Rows from block 6, named by matrix and row number. Rows with one number belong to one attention dimension. Each number is 200 + 20 x the weight over its row's rms, rounded and kept within 0 to 999. All counts start at 0. After the name is the row's rms in percent of the matrix's.
# q: window attention query (model.blocks.6.attn.q.weight, 256x256), inputs 0-255
# k: window attention key (model.blocks.6.attn.k.weight, 256x256), inputs 0-255
q.23,102,193,199,212,216,213,219,181,197,165,212,184,253,230,229,204,186,205,222,224,202,220,184,217,191,222,229,216,204,186,218,224,190,166,205,211,230,190,183,212,248,154,237,176,227,183,200,217,203,198,194,184,226,215,202,215,237,168,180,179,212,174,207,214,184,203,237,203,196,177,208,213,221,185,205,194,191,219,206,208,180,206,198,181,219,205,197,205,207,232,226,208,197,189,192,207,201,172,221,247,207,174,179,183,177,182,168,227,204,202,194,218,189,194,213,199,213,194,162,197,245,180,192,173,213,167,142,213,170,205,212,190,190,233,218,197,208,202,183,203,207,177,174,162,188,151,188,160,174,199,156,203,221,182,188,213,192,182,217,180,186,195,220,200,217,225,193,230,214,184,183,186,202,171,191,188,172,204,230,195,208,184,231,214,209,222,178,220,199,214,208,232,201,216,205,183,235,203,240,223,174,200,190,223,196,180,203,189,205,231,214,205,200,194,205,200,189,209,211,191,172,215,173,211,224,205,216,207,173,201,228,169,208,195,181,203,204,204,219,211,204,209,236,224,229,151,201,217,179,201,236,191,216,236,178,181,216
q.24,096,190,214,186,209,227,189,180,224,208,214,153,165,228,233,225,192,168,200,186,199,183,167,215,157,247,219,193,225,217,220,184,192,180,216,202,196,215,199,235,219,245,188,190,185,196,199,213,203,191,226,138,193,216,183,186,189,192,167,244,177,189,200,223,209,172,182,224,203,207,197,216,220,243,186,216,211,175,206,196,204,220,218,187,200,176,217,202,185,231,237,208,179,192,204,184,206,223,212,176,202,208,215,216,198,210,213,187,214,200,183,177,195,188,172,202,242,217,212,202,249,217,189,216,209,182,183,177,222,210,214,206,216,220,217,181,189,146,218,202,190,228,190,182,207,192,215,231,204,169,199,179,206,218,179,188,204,202,221,189,205,194,195,209,201,205,222,181,192,202,184,231,199,195,223,235,191,220,176,166,173,227,200,164,227,189,181,240,198,182,208,189,176,230,151,179,193,204,188,201,187,195,209,199,204,177,187,160,203,210,190,208,194,221,205,226,206,201,180,230,178,233,193,173,184,216,192,195,235,227,178,219,173,195,204,190,198,195,231,216,189,159,180,210,206,201,177,186,191,192,192,198,204,161,233,191,231
q.25,094,185,164,231,192,173,219,190,188,216,219,250,230,184,193,198,197,185,220,200,232,187,229,198,173,200,190,165,212,230,237,203,204,179,186,189,194,183,224,202,230,207,219,211,223,192,230,213,155,196,214,213,220,229,226,201,225,192,241,201,160,199,200,210,232,213,202,205,197,189,187,183,209,162,213,205,173,192,202,184,193,215,193,199,210,209,197,215,217,241,180,175,245,218,175,180,196,180,200,208,189,162,201,176,162,214,181,209,181,175,179,198,173,186,244,151,186,199,192,227,205,225,241,196,180,195,223,196,216,213,173,182,194,196,179,228,199,193,198,192,216,194,164,204,196,189,213,183,184,238,194,211,218,180,204,227,175,207,179,198,220,214,212,201,177,202,182,182,192,194,192,224,219,189,208,197,196,216,185,190,218,205,159,243,192,187,178,212,238,201,235,186,213,213,167,173,216,228,184,196,150,219,178,178,231,219,195,201,158,219,235,184,188,167,176,198,190,214,188,187,225,186,196,190,204,184,221,212,183,181,208,194,162,205,207,208,237,210,196,203,207,248,188,203,208,187,209,196,190,209,221,205,185,228,223,194,208
q.26,106,206,167,168,177,187,232,218,229,178,190,198,171,211,199,205,198,209,209,178,176,233,184,203,190,246,234,195,162,177,206,191,191,203,220,204,145,188,239,206,209,173,223,185,206,194,175,210,198,202,215,172,205,206,191,182,202,208,215,211,137,209,199,190,183,175,199,194,202,215,175,217,183,199,227,189,203,201,185,196,185,207,194,189,216,170,188,207,203,175,196,188,179,201,199,172,187,238,227,193,207,227,182,201,233,176,222,225,190,218,212,225,177,222,213,177,201,203,174,217,242,239,210,169,187,228,207,176,191,193,206,194,213,202,190,167,225,206,182,208,195,215,205,184,205,194,215,191,192,218,225,211,161,221,199,210,208,225,211,179,171,182,201,201,194,201,203,196,193,215,191,168,188,190,202,251,204,191,202,197,191,207,233,219,191,202,203,213,216,182,186,166,200,206,174,234,206,205,223,214,191,246,223,199,277,201,217,215,179,267,209,199,186,184,193,193,173,186,209,195,183,192,216,229,198,200,176,210,192,202,210,172,190,232,174,208,201,192,194,236,218,186,184,168,194,190,214,183,166,190,164,200,205,174,178,185,248
q.27,112,182,181,208,232,183,221,205,226,203,166,202,179,171,202,185,200,211,214,196,200,209,195,217,172,170,204,221,222,166,222,176,215,183,195,166,189,176,175,172,188,159,226,219,222,201,201,205,238,158,208,187,219,199,207,184,240,208,211,197,176,221,209,236,178,220,198,179,217,169,217,209,193,210,221,165,220,188,224,189,189,184,207,201,201,161,212,218,198,184,210,168,216,182,244,219,205,233,187,186,210,194,235,151,195,175,188,188,214,211,198,195,209,208,201,152,194,228,204,191,182,178,236,173,206,195,172,221,206,205,167,196,202,206,203,190,191,216,191,174,189,173,191,177,183,208,166,209,214,198,184,214,203,161,179,228,206,194,211,202,205,217,193,206,233,179,257,200,211,209,212,192,223,209,149,196,231,187,172,209,178,210,229,205,200,198,211,245,214,208,219,183,205,195,185,216,214,187,159,163,186,195,215,189,201,205,211,209,189,184,198,196,170,176,228,166,201,219,184,193,224,195,216,194,198,166,199,205,248,220,175,171,188,184,175,192,208,186,154,212,190,225,189,232,209,195,234,229,186,169,208,196,208,209,189,198,211
q.28,103,202,215,215,187,173,176,198,226,226,191,204,216,196,193,169,172,219,186,203,206,181,164,188,188,181,163,182,177,196,173,185,198,192,220,180,228,191,211,212,204,229,203,205,237,222,235,181,185,185,247,237,208,206,191,196,181,207,205,190,211,179,218,186,190,222,210,174,180,221,189,170,174,189,189,225,216,153,221,199,194,209,224,162,201,195,195,233,181,168,148,201,198,212,194,202,220,189,203,215,207,199,219,223,178,220,198,225,180,209,162,205,184,172,166,225,210,179,175,225,189,211,195,190,232,232,177,215,187,197,208,189,182,172,212,210,188,184,197,200,196,208,195,184,168,196,216,195,172,212,185,205,198,188,179,190,217,216,202,203,190,234,156,196,184,176,192,202,232,196,187,132,199,189,208,188,183,233,226,234,181,178,190,208,205,203,187,206,214,185,193,192,181,193,194,200,166,230,199,184,203,198,187,231,231,243,209,203,169,189,213,203,182,168,198,178,217,225,198,215,215,192,219,213,219,209,206,237,222,215,207,193,226,197,219,168,206,186,197,179,163,241,228,223,214,214,149,191,188,170,234,191,209,229,207,207,165
q.29,094,184,206,189,190,202,175,162,226,245,185,238,201,221,232,230,194,189,184,171,197,201,212,187,190,191,184,196,188,238,213,190,205,212,195,251,199,204,204,174,183,206,199,192,183,168,219,173,189,197,182,201,198,167,197,221,182,202,214,203,185,211,184,183,158,165,200,195,214,161,189,168,207,197,214,187,187,223,173,216,204,197,191,199,235,196,195,173,162,146,173,152,218,184,175,185,200,171,202,216,215,184,220,196,200,198,241,198,206,145,217,186,196,151,185,212,206,211,231,184,195,234,192,186,176,223,236,160,189,203,234,177,186,198,220,195,206,222,180,196,232,167,224,196,189,179,218,151,239,212,197,206,219,222,197,186,243,207,181,202,190,201,196,200,160,184,191,198,188,211,199,196,193,167,202,203,203,187,201,210,206,187,203,177,215,153,210,202,198,203,223,186,173,199,194,216,211,188,204,200,173,182,213,183,172,212,207,241,187,227,172,182,205,227,182,177,176,174,188,203,202,205,230,179,199,199,197,205,215,206,218,217,205,218,196,217,183,198,207,180,167,184,217,206,190,216,236,178,183,201,200,180,192,179,189,195,154
q.30,099,194,203,176,191,203,207,217,220,191,222,169,202,210,221,233,233,197,187,200,224,165,233,233,220,196,201,208,210,202,196,170,229,182,177,187,203,183,195,230,221,202,238,201,193,190,212,192,218,199,193,195,180,182,193,233,210,200,226,216,217,189,217,214,197,243,240,164,192,179,216,176,230,223,250,173,237,200,199,170,203,162,182,187,221,205,219,195,218,193,164,178,215,184,220,218,172,198,208,202,215,175,201,204,172,220,219,193,218,218,260,212,202,220,183,228,209,191,195,208,196,226,163,220,222,195,193,202,185,159,201,198,196,194,212,192,191,183,206,200,196,198,206,172,216,199,238,207,187,187,198,156,205,182,214,231,208,176,169,176,190,226,233,188,179,177,174,194,206,167,198,233,160,228,201,228,222,219,211,220,166,193,191,236,203,239,194,188,203,247,218,214,200,202,177,192,186,204,229,217,198,178,228,225,193,191,237,195,179,215,201,184,183,188,202,201,193,210,199,232,171,203,195,190,206,195,180,217,207,207,175,192,182,216,198,204,214,187,255,187,202,229,249,188,194,210,202,190,185,189,179,199,223,185,219,179,233
q.31,083,204,214,206,181,239,170,215,208,202,185,196,166,211,190,225,179,228,180,236,225,215,233,223,186,187,210,232,192,208,172,197,196,236,209,192,214,193,218,218,178,189,194,214,187,169,183,193,204,186,199,217,176,220,206,185,212,231,247,205,192,198,168,173,198,201,180,207,230,183,207,222,191,219,219,213,203,179,234,200,195,165,194,231,232,211,212,225,203,207,174,220,219,209,200,217,212,205,206,218,176,208,214,206,216,170,179,170,245,220,210,227,210,178,187,195,213,209,197,216,170,245,182,223,181,212,209,211,224,189,164,221,179,188,201,160,223,178,218,186,176,164,217,189,178,185,185,200,179,197,230,222,187,220,209,181,183,195,191,198,202,202,257,204,227,228,220,189,162,221,215,198,179,207,201,211,206,201,159,182,175,188,194,218,198,183,212,149,229,173,176,182,204,171,204,191,238,210,221,212,189,202,203,219,208,153,185,228,214,195,171,190,194,206,242,236,181,207,215,207,180,221,185,217,187,211,212,207,230,193,196,230,186,178,209,187,186,213,203,221,207,193,195,190,200,233,168,212,191,231,207,226,150,192,192,212,213
q.32,093,190,229,218,166,228,183,247,195,228,222,198,224,241,217,187,184,220,230,199,221,216,174,191,203,199,172,192,206,196,205,220,195,213,202,168,180,224,208,186,192,187,177,227,197,211,195,218,196,209,185,218,217,188,182,211,199,185,206,191,195,215,193,198,224,223,176,213,200,211,186,223,207,182,196,216,199,221,176,199,151,219,156,194,204,185,214,188,208,223,232,238,187,189,170,197,212,218,188,227,209,171,188,224,217,212,245,190,209,200,173,173,224,204,198,202,223,207,173,229,221,232,221,220,184,193,155,210,228,166,217,207,184,238,225,210,213,222,182,220,220,194,206,203,205,207,186,189,217,217,182,228,180,242,234,169,179,213,189,175,226,134,215,217,203,199,192,211,224,215,203,168,217,199,184,180,217,179,228,202,201,176,211,169,191,207,205,182,176,213,201,188,198,193,204,187,205,211,195,233,169,162,210,185,211,201,208,211,179,209,205,156,203,205,229,223,148,193,206,209,193,157,220,212,241,181,211,191,198,198,183,208,207,200,226,206,201,195,212,177,232,204,164,176,189,204,182,162,217,195,230,199,206,178,181,173,225
q.33,102,226,200,203,201,190,181,189,226,195,177,176,218,174,178,170,172,217,205,228,200,219,198,197,191,207,238,175,225,191,206,199,218,221,181,182,211,187,187,230,208,219,176,210,208,214,204,189,212,233,205,189,171,223,239,236,217,245,188,192,217,155,202,186,210,183,197,223,215,197,217,177,186,143,165,191,186,196,172,191,241,204,211,199,216,209,251,176,249,224,176,206,229,210,233,213,193,217,210,224,214,201,223,186,217,203,209,159,184,162,207,180,224,204,239,210,185,213,217,193,203,178,217,202,198,158,199,222,197,217,169,160,200,184,225,197,200,201,205,204,188,178,182,178,219,215,196,216,171,205,186,207,191,199,177,186,220,196,224,227,171,179,191,223,217,195,178,193,200,192,220,207,180,187,181,175,201,186,217,163,184,173,184,212,179,217,219,193,206,198,180,203,189,199,171,173,209,181,178,209,198,207,199,187,195,142,251,205,197,193,198,210,186,196,216,205,210,202,185,207,200,171,187,180,242,206,223,223,216,219,194,220,189,239,180,207,227,223,209,208,186,188,191,201,200,223,166,232,189,191,238,209,236,185,220,177,205
q.34,100,193,231,185,179,172,221,212,221,215,204,200,239,189,198,195,202,183,236,169,181,217,184,182,203,215,234,228,205,181,222,224,192,222,180,197,154,165,181,219,183,192,206,201,208,219,222,180,189,225,198,202,201,184,231,208,246,196,196,261,177,200,156,202,184,167,224,203,186,188,191,229,210,226,209,174,209,226,206,201,225,204,211,230,183,181,186,195,216,179,190,216,216,233,207,185,152,222,207,239,241,206,208,174,172,188,170,185,185,196,219,201,211,209,194,201,211,212,206,196,219,196,213,161,215,199,192,194,181,228,211,168,198,162,189,206,233,214,213,200,171,212,189,209,184,188,215,193,185,220,199,200,215,224,190,199,230,194,204,193,183,191,152,206,183,180,219,203,209,223,196,170,200,158,182,200,196,237,206,226,178,199,230,197,196,206,215,220,192,206,193,210,155,200,211,198,237,199,184,184,161,231,216,197,195,193,216,181,233,163,200,186,174,245,209,202,171,173,193,209,172,191,182,190,226,176,225,210,237,199,215,184,165,214,169,211,201,208,217,234,233,216,191,201,234,217,196,206,209,192,208,222,204,210,186,214,189
q.35,108,173,142,202,222,207,187,194,220,196,183,155,192,205,209,191,153,215,197,232,187,248,194,198,183,168,215,223,175,194,181,185,198,203,200,180,202,183,155,164,204,147,202,162,205,153,226,220,198,211,206,211,176,251,179,195,206,201,201,158,169,176,192,212,212,201,213,213,197,206,200,172,184,189,220,160,189,197,192,223,200,188,211,188,198,188,221,201,234,203,182,214,209,237,238,190,233,203,225,192,217,226,210,194,172,222,196,204,183,225,224,190,200,176,187,166,202,220,166,225,226,217,206,207,165,190,195,194,210,191,209,198,232,199,220,155,200,198,185,173,203,219,208,194,214,214,192,209,170,209,199,245,223,195,191,223,188,179,200,209,181,212,195,208,174,180,217,194,170,213,211,174,167,206,188,191,194,195,206,206,197,187,218,206,176,200,172,194,214,209,196,165,180,193,217,185,186,199,185,180,220,194,195,195,228,195,182,198,190,206,197,211,152,205,225,170,205,181,200,209,212,203,203,190,197,212,201,230,224,193,209,154,178,189,163,196,200,190,188,220,184,182,223,228,160,217,226,238,207,193,234,181,233,175,221,198,183
q.36,092,192,201,190,201,183,160,205,202,184,237,213,188,183,208,155,199,210,195,187,201,203,185,196,191,203,200,197,191,171,177,200,183,238,190,195,182,217,227,179,184,171,190,209,181,207,206,190,199,236,208,218,216,187,182,200,205,194,216,199,214,254,201,221,195,202,212,183,187,153,205,181,202,198,214,194,170,198,211,221,147,230,230,221,225,188,176,254,244,192,193,195,201,216,200,155,190,195,197,197,219,161,196,218,187,214,210,176,183,214,199,193,210,221,213,216,234,194,210,224,213,194,216,209,198,201,198,231,192,190,204,246,204,213,214,175,218,210,203,200,203,228,182,204,193,155,212,193,189,170,165,179,206,201,216,211,180,180,179,252,217,210,213,216,200,194,179,172,207,195,196,142,228,191,214,197,229,213,203,210,198,212,167,200,210,195,190,164,234,190,233,234,219,165,203,239,205,204,169,196,173,215,190,237,180,195,201,195,190,197,202,198,247,179,200,208,202,247,199,195,209,181,205,199,192,212,186,229,175,204,206,184,226,197,227,217,213,152,205,186,196,185,180,184,203,183,230,244,200,163,178,180,165,212,217,202,199
k.23,103,205,178,190,189,220,207,188,209,170,196,175,218,197,184,207,200,187,179,223,207,202,214,180,180,179,234,209,214,215,161,145,223,199,201,216,213,170,158,232,206,224,205,188,192,226,221,204,218,234,227,205,197,190,200,219,190,185,173,240,177,196,229,204,185,201,207,203,198,213,181,228,186,193,174,182,214,204,232,175,179,207,230,215,176,201,189,228,209,175,194,205,183,184,147,237,209,197,175,223,195,204,215,143,199,214,220,196,202,228,202,217,163,191,195,184,194,192,202,215,176,197,189,172,205,214,222,206,202,158,197,168,201,178,207,173,185,158,229,176,171,225,186,228,209,215,158,190,177,179,219,209,187,202,184,190,186,218,174,208,222,172,189,223,205,193,186,210,188,227,215,228,209,207,182,242,193,176,182,185,179,218,210,206,188,196,206,223,209,208,215,210,223,198,196,191,205,201,168,189,229,213,186,201,215,246,231,168,218,218,204,195,187,212,213,218,201,191,146,181,246,232,200,203,186,206,194,200,208,183,208,198,211,171,234,239,197,196,176,189,168,172,178,188,195,200,183,211,215,232,194,203,209,206,210,143,200
k.24,100,175,183,202,216,201,222,223,191,230,215,190,194,192,205,213,203,210,195,206,215,205,212,193,201,187,206,201,212,193,263,224,199,162,215,219,202,183,192,147,194,217,188,187,196,151,194,226,197,190,196,216,194,198,204,206,216,201,191,171,154,211,211,207,182,195,218,181,251,205,192,202,165,197,195,208,195,227,218,190,198,202,195,188,180,170,184,201,185,178,180,166,233,193,196,208,237,221,213,186,226,222,208,218,206,152,206,193,169,195,182,209,226,211,202,208,155,179,179,198,182,221,177,199,199,212,226,199,182,164,223,223,211,232,186,188,184,259,229,203,212,181,188,210,164,184,214,230,217,238,188,174,221,190,162,190,183,184,189,181,209,176,186,212,202,210,201,220,232,182,195,206,181,163,204,172,221,182,224,176,195,192,197,230,165,203,200,198,195,187,209,200,227,205,196,194,189,197,199,177,161,212,191,185,191,175,174,232,162,194,220,182,225,234,177,226,203,202,229,194,221,171,177,165,231,209,208,236,204,203,171,212,200,162,203,193,200,189,178,212,203,219,213,193,219,230,226,175,213,189,223,180,179,230,179,212,173
k.25,100,205,206,182,188,203,183,199,221,205,183,206,245,173,166,152,181,168,217,165,178,204,191,220,188,204,205,182,205,187,149,181,228,179,251,200,178,214,176,224,188,191,230,220,234,233,193,176,208,205,162,168,200,214,203,209,229,188,210,183,196,198,188,191,207,201,176,201,199,211,171,226,184,191,214,206,172,200,221,172,198,223,210,208,188,210,198,208,205,189,195,238,170,198,190,208,203,188,206,154,161,204,169,192,193,170,242,195,198,219,224,194,190,194,207,191,226,215,198,221,202,213,218,177,174,192,225,212,176,199,235,155,215,195,180,177,164,209,203,216,210,214,238,224,173,223,198,209,194,183,224,176,180,178,224,208,222,212,183,234,220,198,209,205,217,209,215,198,204,219,225,215,238,180,205,194,193,210,157,211,207,246,194,191,189,176,236,215,181,225,198,198,233,199,197,193,209,194,193,194,219,201,232,202,233,217,235,200,189,239,196,208,170,198,211,177,243,208,194,179,209,221,184,168,170,221,221,210,194,192,209,198,216,176,213,205,198,208,207,199,230,192,168,218,216,211,213,189,227,173,215,170,181,191,218,192,158
k.26,108,209,185,188,225,199,251,186,226,202,204,194,206,230,193,208,220,196,200,170,193,201,194,198,201,198,182,224,229,205,205,185,213,167,204,213,182,203,141,181,224,185,197,207,200,182,194,187,200,193,198,184,188,183,172,166,223,215,236,214,165,173,229,187,180,256,199,203,213,201,146,209,227,191,210,167,187,191,227,174,202,216,215,229,203,215,227,179,172,213,210,222,211,223,221,181,183,185,201,193,219,180,207,239,192,189,212,222,209,219,179,212,188,225,219,206,173,223,190,210,193,180,224,161,169,197,208,227,222,182,203,165,191,178,182,204,218,163,238,196,169,178,200,213,195,193,185,216,210,175,190,213,183,178,205,210,208,186,217,202,184,211,204,199,191,160,188,161,217,213,165,188,210,234,228,196,202,185,187,216,214,182,194,193,137,208,198,157,215,195,202,186,173,219,217,177,161,163,208,216,227,189,191,203,217,201,210,211,172,223,212,193,196,205,215,220,227,179,178,177,183,198,213,169,222,228,223,232,204,177,193,210,218,194,207,191,180,211,211,187,202,230,241,186,174,166,217,203,198,209,211,201,181,213,220,240,191
k.27,110,200,188,192,228,244,169,178,238,184,200,233,178,201,182,167,215,172,239,174,212,191,229,180,185,189,221,199,195,214,173,211,213,172,220,201,186,215,191,163,166,182,192,213,203,216,165,198,215,202,169,199,222,194,185,235,194,182,165,217,197,216,218,179,183,235,199,200,176,211,211,189,203,176,217,201,199,210,198,198,148,190,182,233,184,226,185,186,193,185,229,198,188,183,217,208,231,167,182,202,195,192,174,224,208,201,167,205,200,203,183,191,193,208,205,175,196,201,183,198,190,176,197,173,168,213,206,209,232,229,187,196,190,197,192,213,202,178,204,207,183,203,200,171,184,204,200,246,162,201,210,241,213,210,198,181,209,216,230,236,204,232,201,186,165,227,207,208,180,169,171,204,207,222,168,224,191,186,181,164,181,196,213,204,206,184,192,180,218,250,191,192,192,207,226,164,162,179,217,226,214,196,195,185,198,200,174,180,181,204,185,191,192,216,191,204,224,203,216,192,202,186,169,212,215,178,217,215,247,200,211,191,166,220,245,204,211,168,244,208,216,176,208,209,190,245,216,197,207,195,227,204,245,225,221,216,214
k.28,109,189,211,206,227,187,215,182,218,200,198,203,185,213,209,159,205,215,203,213,199,183,203,167,206,223,184,185,193,193,228,201,165,206,197,211,190,239,181,203,184,211,204,194,199,225,208,196,175,173,197,208,197,233,224,202,180,152,213,183,206,185,166,205,207,217,224,187,186,216,161,180,199,224,224,218,173,183,230,199,192,206,252,223,176,217,204,219,205,212,218,188,206,202,206,184,183,166,193,209,167,205,198,214,222,214,200,205,197,192,198,176,190,187,205,161,255,238,155,188,224,214,215,196,193,197,187,196,196,229,185,204,229,228,168,202,219,184,194,207,188,211,199,230,179,205,193,192,181,165,216,179,194,206,199,205,203,200,191,191,198,176,196,170,161,197,196,166,204,209,176,226,165,210,194,189,227,224,168,195,195,191,194,202,224,139,234,215,181,171,227,213,200,198,206,215,212,211,228,181,197,229,144,207,196,223,226,160,203,181,240,208,198,193,181,188,175,164,236,204,165,209,196,204,168,190,189,202,173,211,183,205,204,174,189,233,229,159,238,231,194,184,186,224,222,206,192,196,199,237,178,212,184,197,188,176,187
k.29,102,193,201,192,204,199,186,192,192,181,192,195,206,195,195,183,199,195,175,197,215,190,204,209,184,256,205,191,199,202,197,182,195,203,177,199,183,209,184,214,228,206,153,196,189,144,214,187,176,187,191,226,200,209,190,196,211,194,237,195,209,216,218,193,210,198,209,234,184,190,207,205,197,194,175,206,202,189,195,211,183,173,203,179,187,235,212,193,238,219,212,186,199,234,247,179,172,198,197,236,193,207,207,193,180,174,204,212,188,239,186,205,186,176,185,196,191,212,210,218,202,244,213,137,168,226,168,212,228,235,192,188,208,163,185,196,214,201,188,188,187,196,212,211,250,182,219,191,213,165,172,220,180,188,204,190,196,227,192,181,220,204,213,186,183,226,196,187,218,212,206,204,198,198,175,217,234,173,200,198,181,237,156,197,226,162,188,198,211,179,162,166,190,183,211,202,214,186,202,188,159,201,191,237,197,201,234,189,225,167,217,174,231,157,174,168,226,190,171,230,207,200,211,213,169,251,194,182,188,242,194,235,168,211,193,236,203,228,211,208,218,201,209,210,231,194,189,186,194,229,203,212,221,198,201,197,211
k.30,105,226,203,225,207,190,202,219,185,215,178,248,194,187,188,193,168,262,175,222,195,211,169,194,215,215,196,196,194,193,201,187,209,192,204,202,215,156,183,200,192,226,216,196,201,230,199,217,183,201,206,210,195,214,202,232,236,199,207,197,189,194,209,218,214,198,198,211,222,182,201,221,209,183,196,199,200,265,219,175,194,214,149,186,193,176,208,205,198,201,188,214,211,215,198,192,188,213,200,176,163,238,223,210,194,195,200,166,174,180,203,189,159,176,178,204,194,199,239,221,209,188,175,192,226,207,245,161,190,221,188,207,176,223,207,206,219,167,164,192,206,217,213,231,182,208,163,210,204,183,187,206,198,206,205,202,187,197,180,194,196,217,232,179,223,200,241,195,185,199,224,201,186,203,203,189,220,198,158,205,204,225,207,173,211,224,201,184,173,186,236,190,227,184,194,232,234,218,204,198,204,204,222,184,220,209,207,225,178,153,215,239,181,240,221,183,188,189,204,192,185,222,190,182,197,194,191,195,211,169,200,136,230,196,206,201,182,204,199,208,171,208,165,182,201,196,186,204,176,194,195,266,181,225,160,214,210
k.31,100,203,210,207,163,215,227,221,204,145,201,209,205,228,219,215,170,210,182,218,215,168,190,209,181,198,215,228,185,217,196,189,201,177,211,163,215,173,201,201,232,167,203,179,183,181,252,187,185,211,193,165,187,199,205,192,202,213,189,161,226,174,183,200,181,203,210,219,211,191,197,204,188,200,192,205,216,183,199,198,235,188,185,206,246,198,192,168,152,165,188,158,207,163,201,199,178,196,235,187,218,174,194,209,212,176,199,187,223,154,217,208,227,208,215,175,209,195,209,179,244,207,210,213,199,211,184,209,183,218,217,210,185,210,212,207,223,238,181,215,202,173,207,186,183,156,244,224,181,166,196,204,224,163,185,209,194,204,199,187,171,207,196,202,224,183,188,177,188,223,191,191,210,187,205,182,186,226,174,198,189,201,231,219,222,189,221,184,204,177,178,207,224,199,189,231,230,180,210,182,215,171,183,164,231,179,182,200,230,200,204,210,202,215,223,214,202,225,191,223,217,146,230,186,209,182,205,199,202,181,192,146,202,180,200,210,182,195,202,179,160,222,195,191,228,190,234,196,189,193,182,200,217,235,189,209,186
k.32,100,200,204,181,222,218,217,196,173,230,228,165,203,218,207,234,197,216,204,217,226,202,184,206,197,174,198,202,195,199,189,221,191,212,201,195,193,208,228,212,208,191,192,229,185,171,196,204,213,185,159,167,181,231,205,199,188,187,173,226,216,226,184,199,199,187,182,192,188,202,199,197,187,176,224,208,229,167,171,195,202,229,214,189,217,230,190,199,214,206,231,222,165,206,208,210,203,225,198,220,202,201,192,196,184,211,185,198,204,189,221,206,208,203,211,171,202,231,225,245,196,222,173,140,223,193,233,199,226,165,173,165,184,178,215,191,243,228,190,205,177,165,194,196,229,206,185,190,227,210,188,183,205,202,214,226,192,173,229,187,210,233,212,211,219,185,196,211,198,198,202,182,234,210,212,197,221,231,171,198,240,199,196,167,198,244,208,203,233,151,155,208,215,196,186,171,214,213,198,193,204,206,180,181,202,189,212,191,206,193,183,218,203,200,237,205,202,160,185,201,188,213,189,196,167,181,204,183,195,223,164,251,183,163,208,218,179,176,181,220,178,173,210,220,175,144,202,205,226,184,201,201,177,247,209,186,184
k.33,102,203,170,181,203,204,202,240,199,189,199,182,220,229,199,199,184,169,165,234,193,218,186,196,203,220,211,206,193,157,183,227,176,204,237,211,232,178,182,191,214,199,207,203,200,182,217,160,207,180,184,207,158,224,192,212,191,177,212,181,193,188,174,204,210,233,215,174,235,164,204,199,196,189,199,210,193,179,166,224,238,194,213,211,190,222,187,180,194,194,217,227,175,182,176,174,197,220,214,210,199,194,183,192,203,209,207,214,156,197,209,177,177,207,184,198,215,157,167,211,183,207,204,242,223,198,218,181,220,228,187,192,189,168,218,187,176,224,222,200,184,211,207,222,184,202,176,205,217,179,206,189,211,205,192,185,210,214,188,195,178,186,216,195,232,179,170,227,220,216,190,221,204,189,206,242,214,187,263,162,181,214,175,204,187,204,173,190,215,186,185,229,185,171,194,194,203,178,193,176,195,204,221,178,202,189,185,216,213,181,208,159,208,174,223,156,216,222,201,235,228,194,166,233,150,173,199,239,202,175,179,211,191,197,168,210,200,197,200,168,190,235,195,206,178,202,216,169,243,230,201,184,204,190,204,205,211
k.34,107,206,208,176,250,223,215,230,181,200,160,178,210,188,185,209,222,190,216,226,189,200,208,178,174,185,188,200,194,169,194,186,206,199,209,193,193,211,170,202,220,193,227,184,213,233,185,171,222,234,223,200,194,210,224,209,174,172,215,207,229,222,227,225,227,222,201,213,173,233,151,212,189,161,231,213,171,227,234,208,183,215,178,197,207,207,187,183,182,191,204,205,188,217,192,202,202,198,200,230,208,198,191,179,181,189,212,232,188,216,209,210,149,207,224,214,215,206,202,205,181,195,204,215,178,222,163,172,207,210,213,176,188,164,230,200,214,191,210,168,171,174,172,197,201,197,194,144,209,160,227,193,220,214,203,215,212,206,185,206,182,197,212,168,192,198,157,208,235,191,204,199,191,201,171,246,202,209,194,173,206,227,202,234,215,178,191,210,231,189,184,190,230,167,196,178,248,210,210,179,214,183,184,200,212,213,174,194,176,220,198,230,180,173,197,186,201,189,211,229,226,192,222,174,223,194,206,211,245,207,211,240,199,215,202,200,188,177,199,161,190,200,171,185,210,223,224,207,192,226,223,195,237,202,217,184,212
k.35,102,199,153,199,183,217,199,201,264,194,173,212,216,224,186,185,182,197,198,169,208,194,184,163,221,207,217,208,196,217,217,194,216,161,187,195,198,185,188,201,224,185,206,201,223,237,203,200,173,212,201,216,206,191,183,185,210,211,149,221,196,206,228,209,171,222,191,191,229,183,212,188,189,215,201,215,193,189,203,189,226,239,217,212,211,209,220,201,187,181,212,179,190,194,184,180,213,181,206,205,222,168,182,206,199,231,224,201,171,198,179,166,212,201,181,206,192,199,172,161,185,180,223,223,187,211,183,188,182,227,221,205,202,196,195,196,209,197,195,191,185,193,155,197,165,189,190,225,143,216,192,215,207,190,196,193,215,225,190,213,198,197,216,187,164,210,197,203,184,164,213,178,213,194,199,223,196,177,209,171,161,176,236,224,210,188,167,208,192,190,206,143,166,192,181,201,169,152,166,179,205,179,174,227,183,176,202,198,203,193,207,146,201,206,239,155,189,205,199,174,167,175,200,153,191,202,196,219,190,199,203,200,195,200,234,189,185,197,198,169,194,218,202,186,184,178,206,189,246,207,201,146,203,203,181,208,215
k.36,101,202,219,227,179,178,214,207,185,221,191,167,172,212,183,193,198,171,198,194,194,185,185,194,195,181,193,198,200,152,164,223,173,156,171,208,175,208,205,222,199,188,174,208,201,219,177,204,192,195,205,197,167,188,195,194,171,194,188,238,203,240,198,197,190,189,201,212,195,238,171,199,175,182,239,229,190,210,200,190,179,213,207,161,197,209,193,199,236,190,216,209,170,224,197,190,194,215,216,192,209,208,190,150,204,205,213,194,213,197,204,215,206,177,204,194,198,208,184,197,200,198,216,193,226,185,196,162,205,215,187,216,204,192,210,209,230,194,161,183,220,183,201,209,215,221,173,197,198,196,192,228,184,240,260,198,195,183,216,210,177,207,229,219,217,203,166,203,182,204,210,218,159,244,206,149,187,201,191,211,236,189,230,175,236,198,225,188,220,192,220,176,207,244,209,215,180,222,179,188,240,175,216,196,223,206,210,193,192,193,204,219,192,210,164,189,213,192,239,199,212,212,206,212,205,199,203,161,200,190,206,223,199,216,199,200,228,232,235,166,181,181,197,200,223,218,244,264,172,205,193,209,190,200,194,152,174